From a checkpoint of a small image FSQ autoencoder.
Model: 13.4M parameters, 48-pixel images, encoder arch convnext, encoder norm layernorm, encoder activation gelu, encoder moe top_k, encoder depths [3, 6, 3], decoder norm batchnorm, decoder activation silu, decoder widths [32, 64, 64, 64].
Training: ademamix at rate 0.0005, 10100 steps, batches of 128.
Data: trained on photos of plants, animals and fungi (iNaturalist), 8.3 epochs.
Rows from block 4 of the decoder of a small image FSQ autoencoder, named by matrix and row number. Each number is 128 + 32 x the weight over its row's rms, rounded and kept within 0 to 255. All counts start at 0. Numbers have three digits each.
After each channel's rows are labels from the 100 images, of 14976, where the channel reaches its highest value: "top examples" is what is common among them. Only what is clearly more common there than usual is listed. The data: photos of plants, animals and fungi (iNaturalist).
# conv: 3x3 conv (decoder.decb.1.0.conv.weight, 64x64x3x3, each kernel summed), inputs 0-63

conv.45:107133082099159099137115130103093204138142183120153122153091118121075143084151161103099073132121095152113136084126117117142165145172073123129143165094148148096140121152244099138149107176162129
top examples: phylum Chordata; class Aves; order Passeriformes

conv.23:109146110101108113101209089158093155155146130067110151101144151157183211150137174078132110093126139150108135128119128106105127130123158103145129162099162133133096116065146123077175114113033139
top examples: phylum Arthropoda; class Insecta; order Lepidoptera

conv.30:150108122082145121154023111138053196109124149134073110142125089147083142144158165093092094078096158135124101104129163147145146108165187136155133127147154159107157139192151155146151130104123157
top examples: phylum Chordata

conv.8:131091132181140130165084121154136116067125160153128121151057125083137103150144144147130065149101099149166128131189149134181159142098117110150118143193104066097150157166129143089081081194137102
top examples: class Aves

conv.34:134114102169150107145123075179087126067130113139033052120167099162106181107125198154124098101108104139125094102139121150114145163135130160136075090074163124091157158126134127103119119162094123
top examples: phylum Arthropoda

conv.27:138118130102134138140122101129141148104129150118166096125161145128093168155164107052157091119152109130104129142225091220118128128120168078130133113114175144092191113136187170147160107150112185
top examples: class Aves

conv.28:085140165147146152087143133153174159082173100094132157095059113111082117163170130098136156157059119092159147158167154163140142142141207093143153155151134111117113118162109162149144169160162063
top examples: class Aves

conv.1:106144079095118121119134123129151145113129175170065110086173117126096104064121150125122138154170164112151128146120115166131104121124110156090100083071173085141140169039180176178138156179118156
top examples: phylum Arthropoda; class Insecta

conv.61:123140153117101150134114151081139102134095152142154106107188121119125109071150111191119175137220134078121129151117157166143145117130172143045098084120113111146128096100110167206097166118131172
top examples: phylum Arthropoda; class Insecta

conv.15:149135070111121125144097139096111152130102180144188100133106128121230130095122162117149077044122129151143103100114097152136172119066114147138117162120140095133127099124185177127129106167123200
top examples: class Aves; order Passeriformes

conv.11:123102099150077106111149159182129093123146117103131120117110108147175167113094182082076099126065151158126110138110136133131146207125196116164190174127058157169148119108140145088159148115119169
top examples: phylum Arthropoda; class Insecta

conv.7:117120126099119128135118145143055201125167161144146103105154069131088121079155115128099121065085144113130094123089198112143151127120162130176143138127128146144148114110236136138180120145161179
top examples: class Aves

conv.4:124098097078083097163125114146137113127076192133099137070106122085096113051122124136118124139168181099152173164152124156173129105128145115096164118117148089181129153071176177190140151119135098
top examples: phylum Arthropoda; class Insecta

conv.16:110175198175102112105132153094113152147182125116116182123137143216157167171104153135138076111121138167077124168172167139114135124109154087108136139148119149120059133109090117069135131121071163
top examples: phylum Arthropoda; class Insecta