{
  "train_examples": 155796,
  "downsampling_factor": 8,
  "encoder_moe_every": 2,
  "encoder_shared_expert": false,
  "encoder_depths": [3, 6, 3],
  "decoder_activation": "silu",
  "decoder_blocks_per_level": 2,
  "decoder_block": "plain",
  "levels": 7,
  "lr_schedule": "cosine",
  "warmup_steps": 1010,
  "weight_decay": 0.3
}
Rows from block 5 of the encoder of a small image FSQ autoencoder, named by matrix and row number. Rows with one number within an expert belong to one neuron, the router's apart. Each number is 128 + 24 x the weight over its row's rms, rounded and kept within 0 to 255. All counts start at 0. Numbers have three digits each.
Before each expert's rows are labels from the 100 images, of 14976, where the router gives the expert most weight on average: "top examples" is what is common among them. Only what is clearly more common there than usual is listed. The data: photos of plants, animals and fungi (iNaturalist).
# router: router (encoder.blocks.5.mlp.router.weight, 32x128), inputs 0-63
# up: expert up (encoder.blocks.5.mlp.up, 32x128x128), inputs 0-63
# down: expert down (encoder.blocks.5.mlp.down, 32x128x128, transposed), outputs 0-63

# expert 31
top examples: class Aves
router.31:131132120157137185117099099121101127123128123154133093124128127123172160135152120114112095116110078121121110159171139135052112118140057122094155137119136151143116143135162116111203105112125143
up.0:130129129120117108126090093150133136132099154117154132097152103154190126077174127129146133142146116164162138116146156131114114160119113139126135107084115133104133115134131124147108068132122087
down.0:146132125136097104129103129122185133116113157123120166176155089113108122141169099143160134172111128110125136143150138122134152117137149126108072120104132119131159119112117151071117143188118111
up.1:174122155091143157102140130127092151109108147148091130101147142055139108124132091119135110111172153153143058100165115106148125120137125094174176160126166108083136116114105132176130158100108142
down.1:123098129139139127143088133139073111171134090145137094145130168107119101111117149118109128130128134140074119082118139137123155169098102118162138129154135129138117131174077118116107160122148104
up.2:122128105131132145128140096089134152101152089147146115128117067121096144143140140105145100132165124127136108136135126122154146135157135113116127139112125103108156120110107168118129132111145194
down.2:102082128115133122142143153120103153122127148128176124170093124134115136125123139133068111127123132136147142162202124128080121127119138106106140103149125134100139120129130109174120136127137120
up.3:159132169147164144153134127173153127147147129143139128113118122080087129142131144084087128145120131137129110187110107120102118157126140141152144134107192126152131184176132127105125105158140164
down.3:094120129172163167070154128128147115124141128116133147122139097121150149125097152152093131080143092074140140144145094132101091167148164152125125136148119128133107129158131136086116130143168125
up.4:098101123127122069134118116175125143140109177098131134128100125073159163129140153144151140150106095156105136093175131160088163143111109086101131128162149144137092129116136108127109153122144147
down.4:099130126141152138124123104075128106128125149119140164142145129164088079192117111111154120130138140085122106138160138135153149167105120105097114151118169141128138132101099125126125153131133108
up.5:145103164125170130129108145102157180136107071150110101126206157119104125121112140134118096145145145114127112141190128115139100144173082181126111126103151123145179105131077134096139137142110110
down.5:127128133130121132151143139148144135138138108140147087140118173115191132106161117126117127129108124134128150121125139120149133123078079172152123080128125150097152163146097115139096121096138130
up.6:117114161122161131103136139082078159094164120195101112139065147137097142161115133130151117133153110101121118156123135126146123089112096104115099160131153141133123123134112131140135139099171131
down.6:103134134145118119116133145157087169159110116105127170140126155127110134106172130092112147087113100106135135060149137125149139124096141152131172131172140122115160134157135121106114138122123115
up.7:128165106124126137121136165077109125097164147166106114126099136173128138169160117145132117120131107100093122150128143142162152103115118106104104136168081115111118123119121145085177098136142102
down.7:112138137119129114118095153159111144151094110120083143131082152159133130095129105139106125110146121118136136127099153149121119146129121083123138130131135100134172120138131126087167134162140116
up.8:125110124106137101131098179117150128141145169136113098110130146107114141131115075098118132104140117091081121121104156134087164142121098121094157137151130121128062140154160115148130117104146156
down.8:133113109159071140130064148134087153184135104129171147143153095124113115124139076141119099161118146123135123090149145120084120151128103133088132145114135168121121139110119118134078153124146093
up.9:128133092133145154125115188108155090101130088137164119144162168188097149129129108156128152171136117117123134123102130113115134161097159143212102147146126139098127170112118111125144103115109119
down.9:125164099117059115146136109138142091103147132110109142101146125146135142117204085115138126143123123119118164113107161116170159099100136123138129133143133163157172072150145136127158143125123101
up.10:095137115115146067131137094126115134118110172138089124125108087105158121149127146113176114134148117146111177087142150177106154147153116084047122123123109145123145152119160139165129106121148135
down.10:096126122109175123105117163100113112156133153115152201137155141128137134175130136144113110100160127110153132174183122126152140169149193078120118165122152131099141121083143141122139120116137112
up.11:097143122120148101143128095120062153147139136127110132154125103173116098110141148174144131140154129101162118148162109133134128108117119088135126117078100124133140091101138116142151105126138082
down.11:166137127118076084129133153115136116140120101135104130160112105161119128128162119095147141109140100141076120131165138140163151129116143150130111155110111130110187131133108199106156110173114105
up.12:119157129156136118113140097126109163189120144148143134112146142128126173113146149106166125118111140111134155134136103133088116139133106128101147140096157156124083123149155129194164138130100108
down.12:130159126152090124130120124119107165143076077128154149117139141113106130172169086164149101142105133127122109101101140105156131139115161142104107148113121148156171128138136114102115134114134102
up.13:128094105086132083092150143161131126130107074111111147118130115145102123100107135064117097157122107114131183143136164102108087148196121085134101129124126116130129131117122128154115111108139113
down.13:140152129122147148124152181124117094079120113120156169121124099074172131148159159131156098137138113137134126099116119109123144132155138156126135129127139122126146090113128132112146133126134128
up.14:108123144145123119138119142103164123162171155167125134137103127160168114205126104140127120153129089142090160137116133108131119134132088158120133139148129139188076172122121112077143131165143164
down.14:135159112135129106115134125126131139101122145122139148110135129157098114130163091106149160126167120110164151098129153153119106136139110099119109143147114130134136142167136145101159163175117139
up.15:160120150105113087116122086121157131154120173120131117129135151138181120088129168102094114105111150170112105166145171140125100122132148138133107126139115126104191151171142116120117138202126069
down.15:171157131122159125124112116108180155075120134111127177138190131115161117164112114151121127127108103154163118149117150143114117152160116073129119158129163137103137159099122122113125155121139155
up.16:112116136138121128108164125111083118086144114146089144138070118167148107148134153145182134119122157109105141127124101148139129105114126094100070121128113097133140102087127131128129131129124113
down.16:109178118101129093104143148107091143105130121121112142136139106109094172189151125096148149098137107139111133121157189128167129130120140121134157161130125083121161126155129146130174119148129115
up.17:143141122113120133107103071150139129110091182131144151130149151090156180120162146079136093108106109137123139116145141165075117146185120149092101115119127133164141136137111129145120128136117119
down.17:150118110152111175141136094094154135116122132134110165174155099134145132167135130129157111125105142137112126149163116129102139143165168128106155091122131130137158071103106143081117133129114096
up.18:144125118130112126089095093161160155152083156103121120144179128108101161135165129115124107126140132136162112104152140103110101153171127152100137133133106117148146117147095129157141115137103144
down.18:141126129165133115105118123104113153113122102120114106167093132113175162148187135148100115159144166146121108111128106130119118104140123134151138117128124118143129132122135125103120139107120115
up.19:138143129088165072118166136139161067124136132125113148120103115115134117133155092135167125144127116145179140156134105096100096141131134062144105119126114146106153114066148117137121096136137129
down.19:125152124137152110077147120109138040148114120149112128133158133089117156179144131112126151090152123146132104136162142149121144104156178136143118132105085148130109140104168171079169120102104139
up.20:092081130081121132160113062120137123127113124100130136159133145110130127162097109161126114148103148152126149121129107079138131150124160147108158140135120157129105120146079134146116158117137152
down.20:086086108135161128114141137110089117144168188118125099112139136134059127130150135080137150129109163166109137126146138134128126142102113099109128134122107132140123126125132099132146107088132102
up.21:133111126117111187126115110145170135129100105121160128081170136144199140123169108091127090123154122126117150169132124155110089169167147138088122140142092124143118118122113114097153088154111121
down.21:131098124158112145093173137149163149123159136155137144160125116117190142133140137143123145142118147140120110174156122140088135080149121121112124089093113102135153105115093127115093131132147182
up.22:147110160136156120155095122130139114133130107154138098113177127076122128097126140113130120144153128075103119135155114118120115154157104187134156132092121122131213106117109150139169092153127150
down.22:115092103177166141117108128125145137156134129130178123152120124095182152138153122132104080116118169130157160095189127125134126131138119140118126096168118115134151144144125123109138129131138145

# expert 10
top examples: class Aves; order Charadriiformes
router.10:126127126139150114134108132152108111123082119137141114126174126105239159110103115140152150147144121096128128111148136170138158139101098142083105130137134126130098114142143116139133118146119126
up.0:139146095124123136136141108142139127175135147146140132164150099149118130189149122155131132166143111146092100088077119136103106164115152101100157129120114144076133144157125172156145147119132151
down.0:098133119100130159160127145143126157146161139174146140125143120141121138119117135130163131142099114179145121133144148125146126126174123107113107103145159132113165117176118126115110108093117117
up.1:134133112101090105133124119160126092107143165114099138149154165135119139104115149140147151145122105132133120161129132112111149149130080154110106122160132207122105120155201144161127147121132133
down.1:138101113082108123131163110127134150087147129117124208117164152086141110147154095162121133105145145131120102145134105138099096133125171063113135109113127158156118137139127151179139138188123125
up.2:126173121152112139127150123094194135125128160105090126144125091141078126117153127146152151137135142114174121128135094178115136154104143096125131136100101105122166137120127146132138123137086145
down.2:118138113110112111105119107127115112204128123129120127166134119078107157167158143135149140126139109185117112143164120130127108144112114178088110153089123139124153172116136109161140108149120097
up.3:152112124094150124116119137102125191160131151125108133092137150111133140121107112146114116159141127149124127154191128162123148165138066109075134154135093169119145102091111120159132148115122104
down.3:110098100091166163148105125129166111140099123134140137159115141134157134116171110077115124156116159129146089123158113130132156161140162126159123113104142117138172094124106101127120109100157095
up.4:115142154146122157083123158111128105112169147141095131123147150103118120100126135125111110112177125112140126140123102151076155156150069113114123127123087126131139155149146104132138140099138129
down.4:093115127118140129141150134103145095092094118132164163137168151091150116151106102110112093162125113133127118114169137124132078120125123091135134121160157146138178132102095134139124130067120075
up.5:132179119142151127142142091111144148104148128129109073148144147125137112131107103136118095143123125124134134163173101186111083157128082108091172130142132108131205126176117132111143154085111156
down.5:097114116166151117132140150135167101152112165135177084155127140108195126155179132103135127168131146114148128149175131161142090142124133130161108141135127144096142129117117123128127137052139122
up.6:139126110109160129140128089094095147131150103137150117100159092147134114146153093124149119093139139103099125122144123125126088109136158161167108135145137145119141138129085121098136089125125124
down.6:080120160141155145124138113114191151152124131135130123127144148122132088105136119122123108134118121114144128132121149133139137148130119132158160063152178127129155135148078123106108132164131156
up.7:108135136117165149110150172094160150113090160142184107099147139140148143133104090136099134120119154144147115151147128144142141113142122110141125133146099042110154073122131139138117123134129104
down.7:139164127122152083122130086128155082128144116126154158151138100084105163113137104087170143148139136166092126140159122124141101151106137141110099123118182135130179119137125186136109095154107180
up.8:139134122153121167153137119124126084151125118106131140122078148093099126147166125130096113088143159147115126075110124103091111152128132109120141149173134148133091098085149107121132139100110152
down.8:137109141086148112137080185166117082104112128146141069101093115123119125110103113126110128118124132097130121088082120140119123100101102150127104103123068138127112096095150107111161124160148133
up.9:140112120062046123115142177106122132146110116134154115130135156160126099122079120105117133117157130142106146140136168117112112180150126132141130130138096121131102146139156098110118124179122147
down.9:126121148135132133138113088129138086089133125150146148158213163113137077133140043119142123146115088100129116163101124149135161137118162065108131139104145151137140142112129152155125122116139150
up.10:096131155126161124150154119097150109139150123115098104142139134113084130116159114120129103149138112122154094148150091066130141149129129100110133141119139098106220111104137113118153136138097166
down.10:147152113108120088111117119130105124149128149142136173105095123071145119155157152092166156147126118165138116113110125130112095149136129161132125146147090138114119141113178140092158106131133136
up.11:127143119128087126121139139188115141132136141141113123133102138149139124105118119134138136110104133143116171120132102131084141149149093157083131136129124168113141159147110112139122202162105176
down.11:105124130154136172148158130122151107133137136129171148141157125100114104133146147115159139197129156122116103136155115129137121112119114091133106085137099128147124107140060109167087141131138142
up.12:138168140123115115134135093150150136151129172105080146151125097113100104118109106121202149126162109129163137146139115087126090105125146112159153166135134142139120125152116102117134146125106125
down.12:078146127111156128094124152152069112125155124150157112104128118119081129133125186122152151126136121127149123087126142124127123081161134195130146142134119127102124121117214126136145118126144084
up.13:128147139139146111124083112117138143145148167174112091115159119074157137127137158143155125161143123097118124136181101154109123116138058109081166135126137114112196114147130127145140141114096117
down.13:117125123146148125128139157110155121176099095143152139163141174108197120108149105116081095144114121111138121156138095144121115132139169130188166106141163125141159158127128126131086110080129145
up.14:155137137134119119121081113126127126112132132129094085136156079129134113137132123152152116135156106082127118133109127162093072127133113115111138142157161138132183121134104174136142141114149126
down.14:095135134106112146123129171135101135154084117138102121131173119151223124140152091091151106133115156138125146126162127149092064138114162113146143110149160122167137157123139112110127140128107132
up.15:120120141138191124114115105096120144115168131108127130137100124089083144143170164128144134154104106156090123169174098099165156121102112094159107181100163060166137133102144132074137093143126171
down.15:131114087179130147086128161132103119126108152117154118112062108107149127114163147125133154139147136120121102130175104137119186125106106140120170143122094102118133122140137124107164118091136070
up.16:135092091100079132100103141162154105109128130138156147139115148149127092127101150162107131144104139115110169115128154131169151161089148131108117127151129147099170102121148100135133147120106162
down.16:170161140146100126154153078137139121072135135086110170118151083142046123123126092123142111145150083107115141158134134112128165137106152093098109137139133134137111101125113138134114132113130137
up.17:142087118149167132139105095132137162145148147114102139125120101136096151161133165154102134167139128150149102140162090117167151109100093113131140135114166097136142091096137159108122121106105109
down.17:105106128174104138143119140095111128196105146132121124103091094166124137110155165143113134114137137114095107118144138097134132177116144151157130124098122125136130132145147152096118100097138068
up.18:104169146103126130138124166113143098134148120115150099171104120145116101125150105148107125140148095142167144170156110077105101154130115139101110123160115140132166123168143144129099115100150127
down.18:094141125130086145116170117146126123145161107141105141113145167093084139166119096116157143187141113128143137116171160137120105113133122205138105157152118143122091131115110145126140125149096165
up.19:121114144128133138097072112120146118131114116149074086079134145106143142142131129109135099167130116130118108142146111122134134186139090156096140134121113125112134130096130155128173167145103082
down.19:105115119139100128134149100120118129148130123128152134169118152138134112112132133103115148164149115138142104087111129125120104142128125132165149137145105156127172125133137139170160126127132120
up.20:127116104155167137133116084106116162158123193118139123086156102133139150146139111141178114123152128102085131120140139110115137124140044152122157153096125130107113116149132134122167151096110110
down.20:085131132150174164174100132106168116148109104144137133148134154113134074121117126148125112145110135120128099111129140138150144151139182139174152086130151131167158111129088127119102124135121125
up.21:153165107129184133124172147107100155116133107163151115113108105153155146169095114178147125121140120129104140107176147169124144116096079083140126141109136140118140081107139126110152100130130118
down.21:106120153143172132122145129107160056146124128168183104127105141116155114100185108130144127126117119121130126162104126128160105133146136102157136113115129130117153137115077136113132128109094174
up.22:120105104166187083165131160166113176095124125171131142127099125151160135159092092147144138125179148132111148102133110139155157151109153116120143119113154132141093147098142139122145150113122140
down.22:179118100165111117119163129112163108137133093126121091115130145107084125061154104130124135143122117136140162133098145122140121139166120140124118127128134107123117112145105118110120146110129160

# expert 15
top examples: phylum Arthropoda; class Insecta
router.15:142119134139130063112136143123151105134129084128104145105103119125136100129108120088131117153143156118140131128086110098147121162165198142105105121115113125112087138108115121109063146136125144
up.0:107165150119130119113160142114158155144157115130175121096093131118132128147061130122125145087138143100117161119120135100079080114100153137139108131120145125137170154107144111128105107113133109
down.0:130134135143114144145088170161149101122128140100142066104169121114135121106120132128114110169111147093139131065089113158105098094107075128164127134131139137175114146144102135137121139179142154
up.1:112104086088133108119157122154122141113141124113135147122111108134135115129174131096153059172133168113087108119101139157138142154164125128079105144116136138146112115151110163130061109156104135
down.1:121155119169107119095133155141162197138113115112138134130158101146092151152115132116129149127146124144142109120165103149096063140139134109090111163133111105130095134111154155146176119135110115
up.2:113092154138143151118112134130083074104105126115129150140121139144201193099122133123123096148143146139095084118127147128111142141128123142086117144152183122148146087118140113188126101094110093
down.2:127121128172168138143117137168114098112115096132132159134133159074140111159074131144097106089128154120123115114131103142141131131129165169122139110120163121111145148127094103100103142140145117
up.3:147126156124130112080144097111132117132150123099143133188099160096082141128165105087149122082117159142095127094160156082135157160171093124082177150149112113159136120141144120121136115117126140
down.3:156127121139115112092092146154125070125113113130129188128144117110096135144120115125150131152129136076153164125104114122126140115157170155074119166103092138139101123095127155117124148116139148
up.4:147162107068125132136133156167076151150111148119109169120097097101096121120134123132139119135101123110148111090144132145126115099152124129139165117145069145110086124148108141120135145136101091
down.4:138092133098147142130090123121123114188135111129141205161115160131144115142149140118124128108141089157114079098152124153097126158125126136116184113123129114102156127170154093168112113083130079
up.5:146148145137148142106156144166126171130119130119137165119162147134175161124139152099128093123148148103157108123160158119161147179168148126109108127110168096171156093122106131128101135102125153
down.5:113142123204134132092088148124129128140146144121122109152110120146130141151115160112156157101131135117111121117144117145114134114176180155114140171129153108106076166102103137078128129100132116
up.6:097171117133114142120155119135073136149124166162102163145104112110076149123159085115123107127152121111162089107133148113155133140165056075143154154129091141170101133152146132148139125081120122
down.6:114153139125123097108107203127095091117103085143119153120142096108127178119099143127107124099124125135105151084133108123130156115125152136138139134127105125095146107113161161093119101095119080
up.7:114130085127137101121165136119131145122174083145161136127064161111141104118128089129094145116152119117115142113131176102102061119117120162107091128109144135123126151119151132122102128085137085
down.7:146130092096100105139107130126130086061142142135131118089157143151096104081170108127137149161143115127080153066092126148098108115099109146131108129161127134151098137088101137155083126150129164
up.8:121120101135105145143116061109133121152128175113099112100128096109089117177123128147126158118155117133115160158132094067142132148118119083191115128137135148123096147110150118119129162102134163
down.8:130123145132173104127149144123149135115121101129118134180088169091194121108117115156110111120133124095150145130164089117128142108136184154140125086104142131121149106143099127139098142138129122
up.9:122161119176131155150107136117075115163126147154159118159126150124178151121127097117084100136137123111140121158105108167149116137159172126108161116140117160091119101154121103165139108092156138
down.9:106115167149173107127063092143138137170122134123122081130088110091149151136134153101104139120130129138132126089134162140115129168130156155092166130199153125108125146119193125122107131140126146
up.10:118118156098126138136106098141090112123111146145119099126156109113153163132105111154123120093157138089140116133110137139146126132115093137120128116112141139140146121179128108153211135127122063
down.10:115134141123157112103141165118129043106130128138110129090120130075120163174120116152162131137118126161142094146133106108153129152114105124108151182145112145125102121127185157129158141113132145
up.11:125086123078148115107146121136150140130103140075089123115106110134085144153137135122142095130107169151128131156119153118147141169184123113124135141141148095145139160154080128143101121116115135
down.11:129160127159090157104131139120162117161092168129120192147136093130137135123127129131174154137144106108103083188098106128124120107172114159108111159120088146106066126139091174105144136130120121
up.12:126154128132105101120157106146155165130142137161153113105141131106122095136145149120122116171118162110199144144096119168168107178163138134117113075124153162113100129138151162136195130126152129
down.12:134154123140128134136094127081131159127140132120152099083100151131114119167127116108149139146152143135135125106178196140121087153156103143091089157160130126106104104131196151102174129137131123
up.13:110140141111111108101181127099169155120134090139134115119110131124044146127042149136157124114124166114152142200083134113163132115142152120163114107130136098139179138130131141112123112128106134
down.13:131114127104123153138106116120105148179119169146111093130130115130109112093147080142133131141126111131102114096082152129118113138157058113160131100129123143127110119181102100154105155153124159
up.14:154082110127145121119150161138140122097153124093135153119132129114173089119152153130179116131132137140095100108132122118139108141162147092132122171137149111144135109130102142166094110147089124
down.14:121169107166125117099138118140173183125157118121128109151168118117151128160074098108108112141117144082111133151184098145137087100124138119136116111107174142127142131095080142116134134200127120
up.15:112149110133122141102149122121122136161138156064107150138125120108097124100150111128146113135126112128119118144160126104105104157144087126141139189124084150131144111137143164166094077147135109
down.15:144131123151099118141122129186149145093145099133097172091148072109122139138121155124178131115089133140134133112124125129095130118101120121072091153131131109139136118161171124104163104139131112
up.16:130130133097144124121113122143065106107142108106137167115159127128169123104120161119135111127115135123123092102137165146134115142099134156091154139131159165137173148117134167152081093153100067
down.16:110139113141136149133147121161113144141116076110153124142151146082169131155072103135130106143123111145106112111176105137157086125133164126119141089159119121139143164124148082154120158118138097
up.17:141156130142146129108153114157147209129114076125142098142127091071115177149069128111141115122100138142160121124154142160119140096133127165107116107112138135093110127131086153124127123124115149
down.17:099084110130126151128039114114098124149144150107138173127118169158120128119136151117136122123136140128107092147099151158109152147156124103132163090153118142159103147139140093135126132116108110
up.18:131116118151121145124139127099139167152146137107100082176127077138070093148129115095136148141090112129097115122138132133149151123164137123139151163132127115121105121135118158103097150153126157
down.18:140127098123096157116131160175147135158117162137151099125117103159138152151102113094163137104145105157160116098132166128112133147140097121104149175137139136095117103109166155161161122192138125
up.19:145139094117114118123155127149103110136113165125127112132104131107113120131160095119153095116132150138117125104132159141153122134180138081115171159124112143143095142108138148143074103125100120
down.19:130166111109098101107127097136132123128153097108139110141154112093118140130097080103156146167154105119128132082140124140124083169080141162124134143146123110128126126083172120133129126171112111
up.20:145173147157111127108118150140149151117161114113087117106128132140127156143104085143104144091126120162171174168129096069110115138125123113169092094136115151116116172150120113101165151130103178
down.20:133117118117150133171091088155141138157103146108124121190111131156240145087147103142120139121115142125130164144117149163098097137112191167152143107155142118125122134133102144145109138147142137
up.21:134111085069138141140135105137109092138131151087114136131127100102191121108130132115155111142138132122106119087097151163144106150139134071130145192130110142135152124146138152145078079166126130
down.21:114175121149113115139145139149141117157120113082157071127118101113180148168093127137116111125150118110164105133149102125105076154118176130101147173145156128130122166098149151149105103165142138
up.22:134160115083139171102120164150109145099132157127098152079109078093075128135134131113168131128151134146107116140163138082121108152116104095164136150139097103129064111084119155126110135120121138
down.22:132106104092115130123109148146129113120173121108119182151123145110141134164127116115156128092138150161133142142205131136096161105131158097072161138125147132121143122118151112130117121100151074

# expert 14
top examples: phylum Chordata; class Aves
router.14:113130148113130142114110156099108114126176140132123136131092121116013105114121104112108110090121107137146150160101162129098141093121178110177137129121117111120198129127119118156085126151124107
up.0:113124150102106111132124148123124122139164167138096168127155114152076170122087110100133098129112132104145155150094127113146107100149151115139147149110130148146104145146129117130103156096148076
down.0:143113133123126122131174116140178107146125166120127096154154127142117098114120135116109135165152102118126153117099130162147155132146102110155107108161173127130151084191080132108127150128116159
up.1:141116163145144168125137091127158111134133102124134082135109095122133113137155132138079098137097126184121132171123135110109151152118158147074144134153124079135131110138125129069134184147097115
down.1:111127124109124146120097137108089175121142123138134102097120138164109137167079148134130115125134121149106132102143137135116121108122139113118147175154140142120140156139116160093063140146120113
up.2:092134110123092165124133163155133125125138165124125141101142217118125096142154139087075097182117128149096132161116139145112080165141117130132113153150128134118137104139165164122103137119139142
down.2:117132143097126156116131137122159139122070169129115102089153073156091161160117141111152146092144125180103140123109144123121121139162117136126135139156157142118138088122139150075101158103131136
up.3:142153146138104152150150119150117155113121115159130092141158107128186142109163150143119142148130117120128112119131127138111110102088160178069116090117180109166174117133126125129115128119139131
down.3:122157109122134112132122147133188106142118172142124112150146137149135138143124099092139108149134119162133156133169125148129151100148208143162111139146087136117118096100111132129130123133109111
up.4:139193096116138142126122172132165179111126092121126116119137115140184096131159158129145137155120115124109131155146157159149080127108146131101110150111160133123117142148120133095164108142141123
down.4:143123111146090173128143133150125109104107087137147151129078135087126133124085136129145139112163137116125107167131135148113167094129136145103141121107131138135106127141122147127106123106129126
up.5:127167137115099066145093094103084100179133208121091148157118182166107132153138117105145103104136121133107131131115110143136174123148124126161149133145110159133121109128141121169120150152122136
down.5:108089128140149096097174083135134111177165171141147093129105162128110123115134136113136130099160129117158095091101143144138122149132067084151119117135155119137105148133158128132148117107142151
up.6:128105162135110137149103139103114115136146123101122108143157165133059189129141082144110134140137120106105141138107114106107130112109137136164145134159112127144106115111103076121150115084116105
down.6:137136138125091117122154108139114142159101134122108100084126122158115144124135098102113144123135117122137166128082146134129134188134075122135126141135167141168119104168095138147139148172131163
up.7:122128116124140146124150135154119134116101115162144087153121128120192130151114129191127196109135083113157143102087071127106116112122125104103140121111126187123109116165150111121152127120117145
down.7:149130131071127148122158139142093148108120069135128129164102123140164165141097192142115131122116118119129137110116126133099147140082125145117139137106140132140180107118166132203123120157126091
up.8:112129118110097138125142111120111123123152147128149153160121140139121114150120112129106123117143160163131131104121130116124168149138110094150148109136088116097125167092127129124121151080114164
down.8:111149149099130122136134114148150142164109162134135095100138167119167135136158119136101140132138135121134167162109124134100121173111093095146117142169133107137086140149101090135112152139147147
up.9:110124132130151145126146198133123140128130132165152136130108136084146097103159163117117095056123140122103147133121134135121105138130152100109131132142100085119182123109178123122090132165087122
down.9:091127152105146130127102158136145125135143151107120134102112089164102127134090127098149121122131148163129116128186120175130156096121171153089176121110119122120132129093136113136101135102139092
up.10:178108152139168122162106101116102157114084088139126118133168128115132139126109127126140149200128156133126140129137129147162152134142147141132125127153121131125130113133108092120129130111114162
down.10:148153141092079113179130102107145181179113142146133101128099074165147158120135113138122137132123115149145143106125161129162108151138124086126125130133112125104126101124142157141111138150125152
up.11:108132144121155150111156144120136123154137124153142129117122096148130096139090147121152144111122152068113146130134138111131124148141156158130155143133140120108154141107188111107126120172100143
down.11:086137143134144147141053158113161134134140139119128156142129148116066097116114153138149132153132139109142084131124122115146161111114182117102146137123148129158107142111143126129086145082160100
up.12:096152127155109104110111139105168125163139131131122145131135123103160137120117156134128117137115132077122140147158096149114115145119107141116160135111103104101142117141147156143137159117137075
down.12:144112100123142161126136082120134088097174124134131178142123150154137135125166120142142148162158134110122094151105128146089139100126128156094107128083106172109110166111136120145105143134145096
up.13:103120140116123142145152091113148116103138109114160108122120124122179084134119129151126149048117133120130118112151122139122109152109083125139133132140153094071143138120135130142112113127108161
down.13:118118102137160115116078148102161155149133143114131143110118126128119144168149149123138121125139158160130095121108108140133128112111130156073145148164088170125079118091165120164139130099159101
up.14:142130130132109132143141128118096108101114134110084111105126144124121152140105071113151145155138099135138128130137129088122149129130131082183127111116123145167054151107121102154170131129143131
down.14:141151116174080127119103128119173110137092114151095124136152082115193150138160094148106140098121131088125146166114110104144103144133111147174132137087156110109133144142126192073159098139124144
up.15:160126135136180143106133087112138120121129167135132163130138121140083144096113098159135125096098127123177131142148137112132150114166120137140128113111117146137138104156110123085115138098106147
down.15:102093138160141110146124143083114136164146148116120104177098151156138135104139102162114096144122128120126149157110122152112094134169086101100141129136137109138111135139095125156154119140115168
up.16:120094128117131099137165124137123151089113117127133123122126113138177131158084114150145155052096128138123116131119101144117116124128133112109110143120159143110127116128123134159138118129093141
down.16:133105116109130087151117166122155114124149135125106145141103140141142128167134202136159120109119143143115136133160120135118129104134160160069135160153109130128115100138149154117159139091132100
up.17:146148186117153096172146143129087051147171131129089110140137136150147120115119121137118112078114126127100120141130136138131105111133133053081092149112145154135130109110145128195114089116110111
down.17:103120139115140134094154194137120134095150128125157115151165145126106136115128130121163138128143108151127168065157150163118159089127132137149094084159115118120127135137129148109106126133140149
up.18:140118130165125130111156088090103136097120117146123119127118128161166135166090122161146171074175128146111120135128132117104122136125105123117141082100139126134132100148139152102155111123129166
down.18:120111134120174117138145126108198079108084182132089126093135080135157139103164160131109116089128150125124109142124110097127099144137158087103153118118104107133170088105128115109124119066121148
up.19:118106157126160101114110104106130113118126146154150097125133097118212134105133140130134140077124097099115145117176128130153140147114153123105087129143169107136146128126117119098136077198152109
down.19:116109131121144125139130134093106111131123147152109180139125114109181120139119112137152097130135144126133094157175083123147111082154145129118150143105106126091126147101159136154095112069125113
up.20:091135125122143168128113102150098108120124155127134128103113107128176087127160111137096117146097124148119128135108127141089174129127127115090124138131119151099132135089162157162089108078120146
down.20:112117110056163154094132119138098147136163119126155092139128139158132155155131149102134096134115102139143165122171119143124099166134101101111117141140104132113122142120133121110132140173084105
up.21:143082118120126148111112070129095142127150139148116141153126118142125108119177166091142103095113158149093111147113105164153186114145166117096116135140149131150141115126135174109090111115127117
down.21:132138121116129135118141167087127150119095136127145109127168104125131131176122162126118090129126096119113154125179146148138181175121128106142123149167122105107159145148148146145141132086110102
up.22:095110114122125090110117159127136130144159111146146142139142131145109104126157154121137071098119134125127138129139156100097075138148105141123107133141133118120129127140147150107091151160131090
down.22:151119124100147140111161139110109136116077110133142158106157122133129111125144102149132157174150138176131098159114151110142143115130114155133158142150171129105143122168094131092098125097126100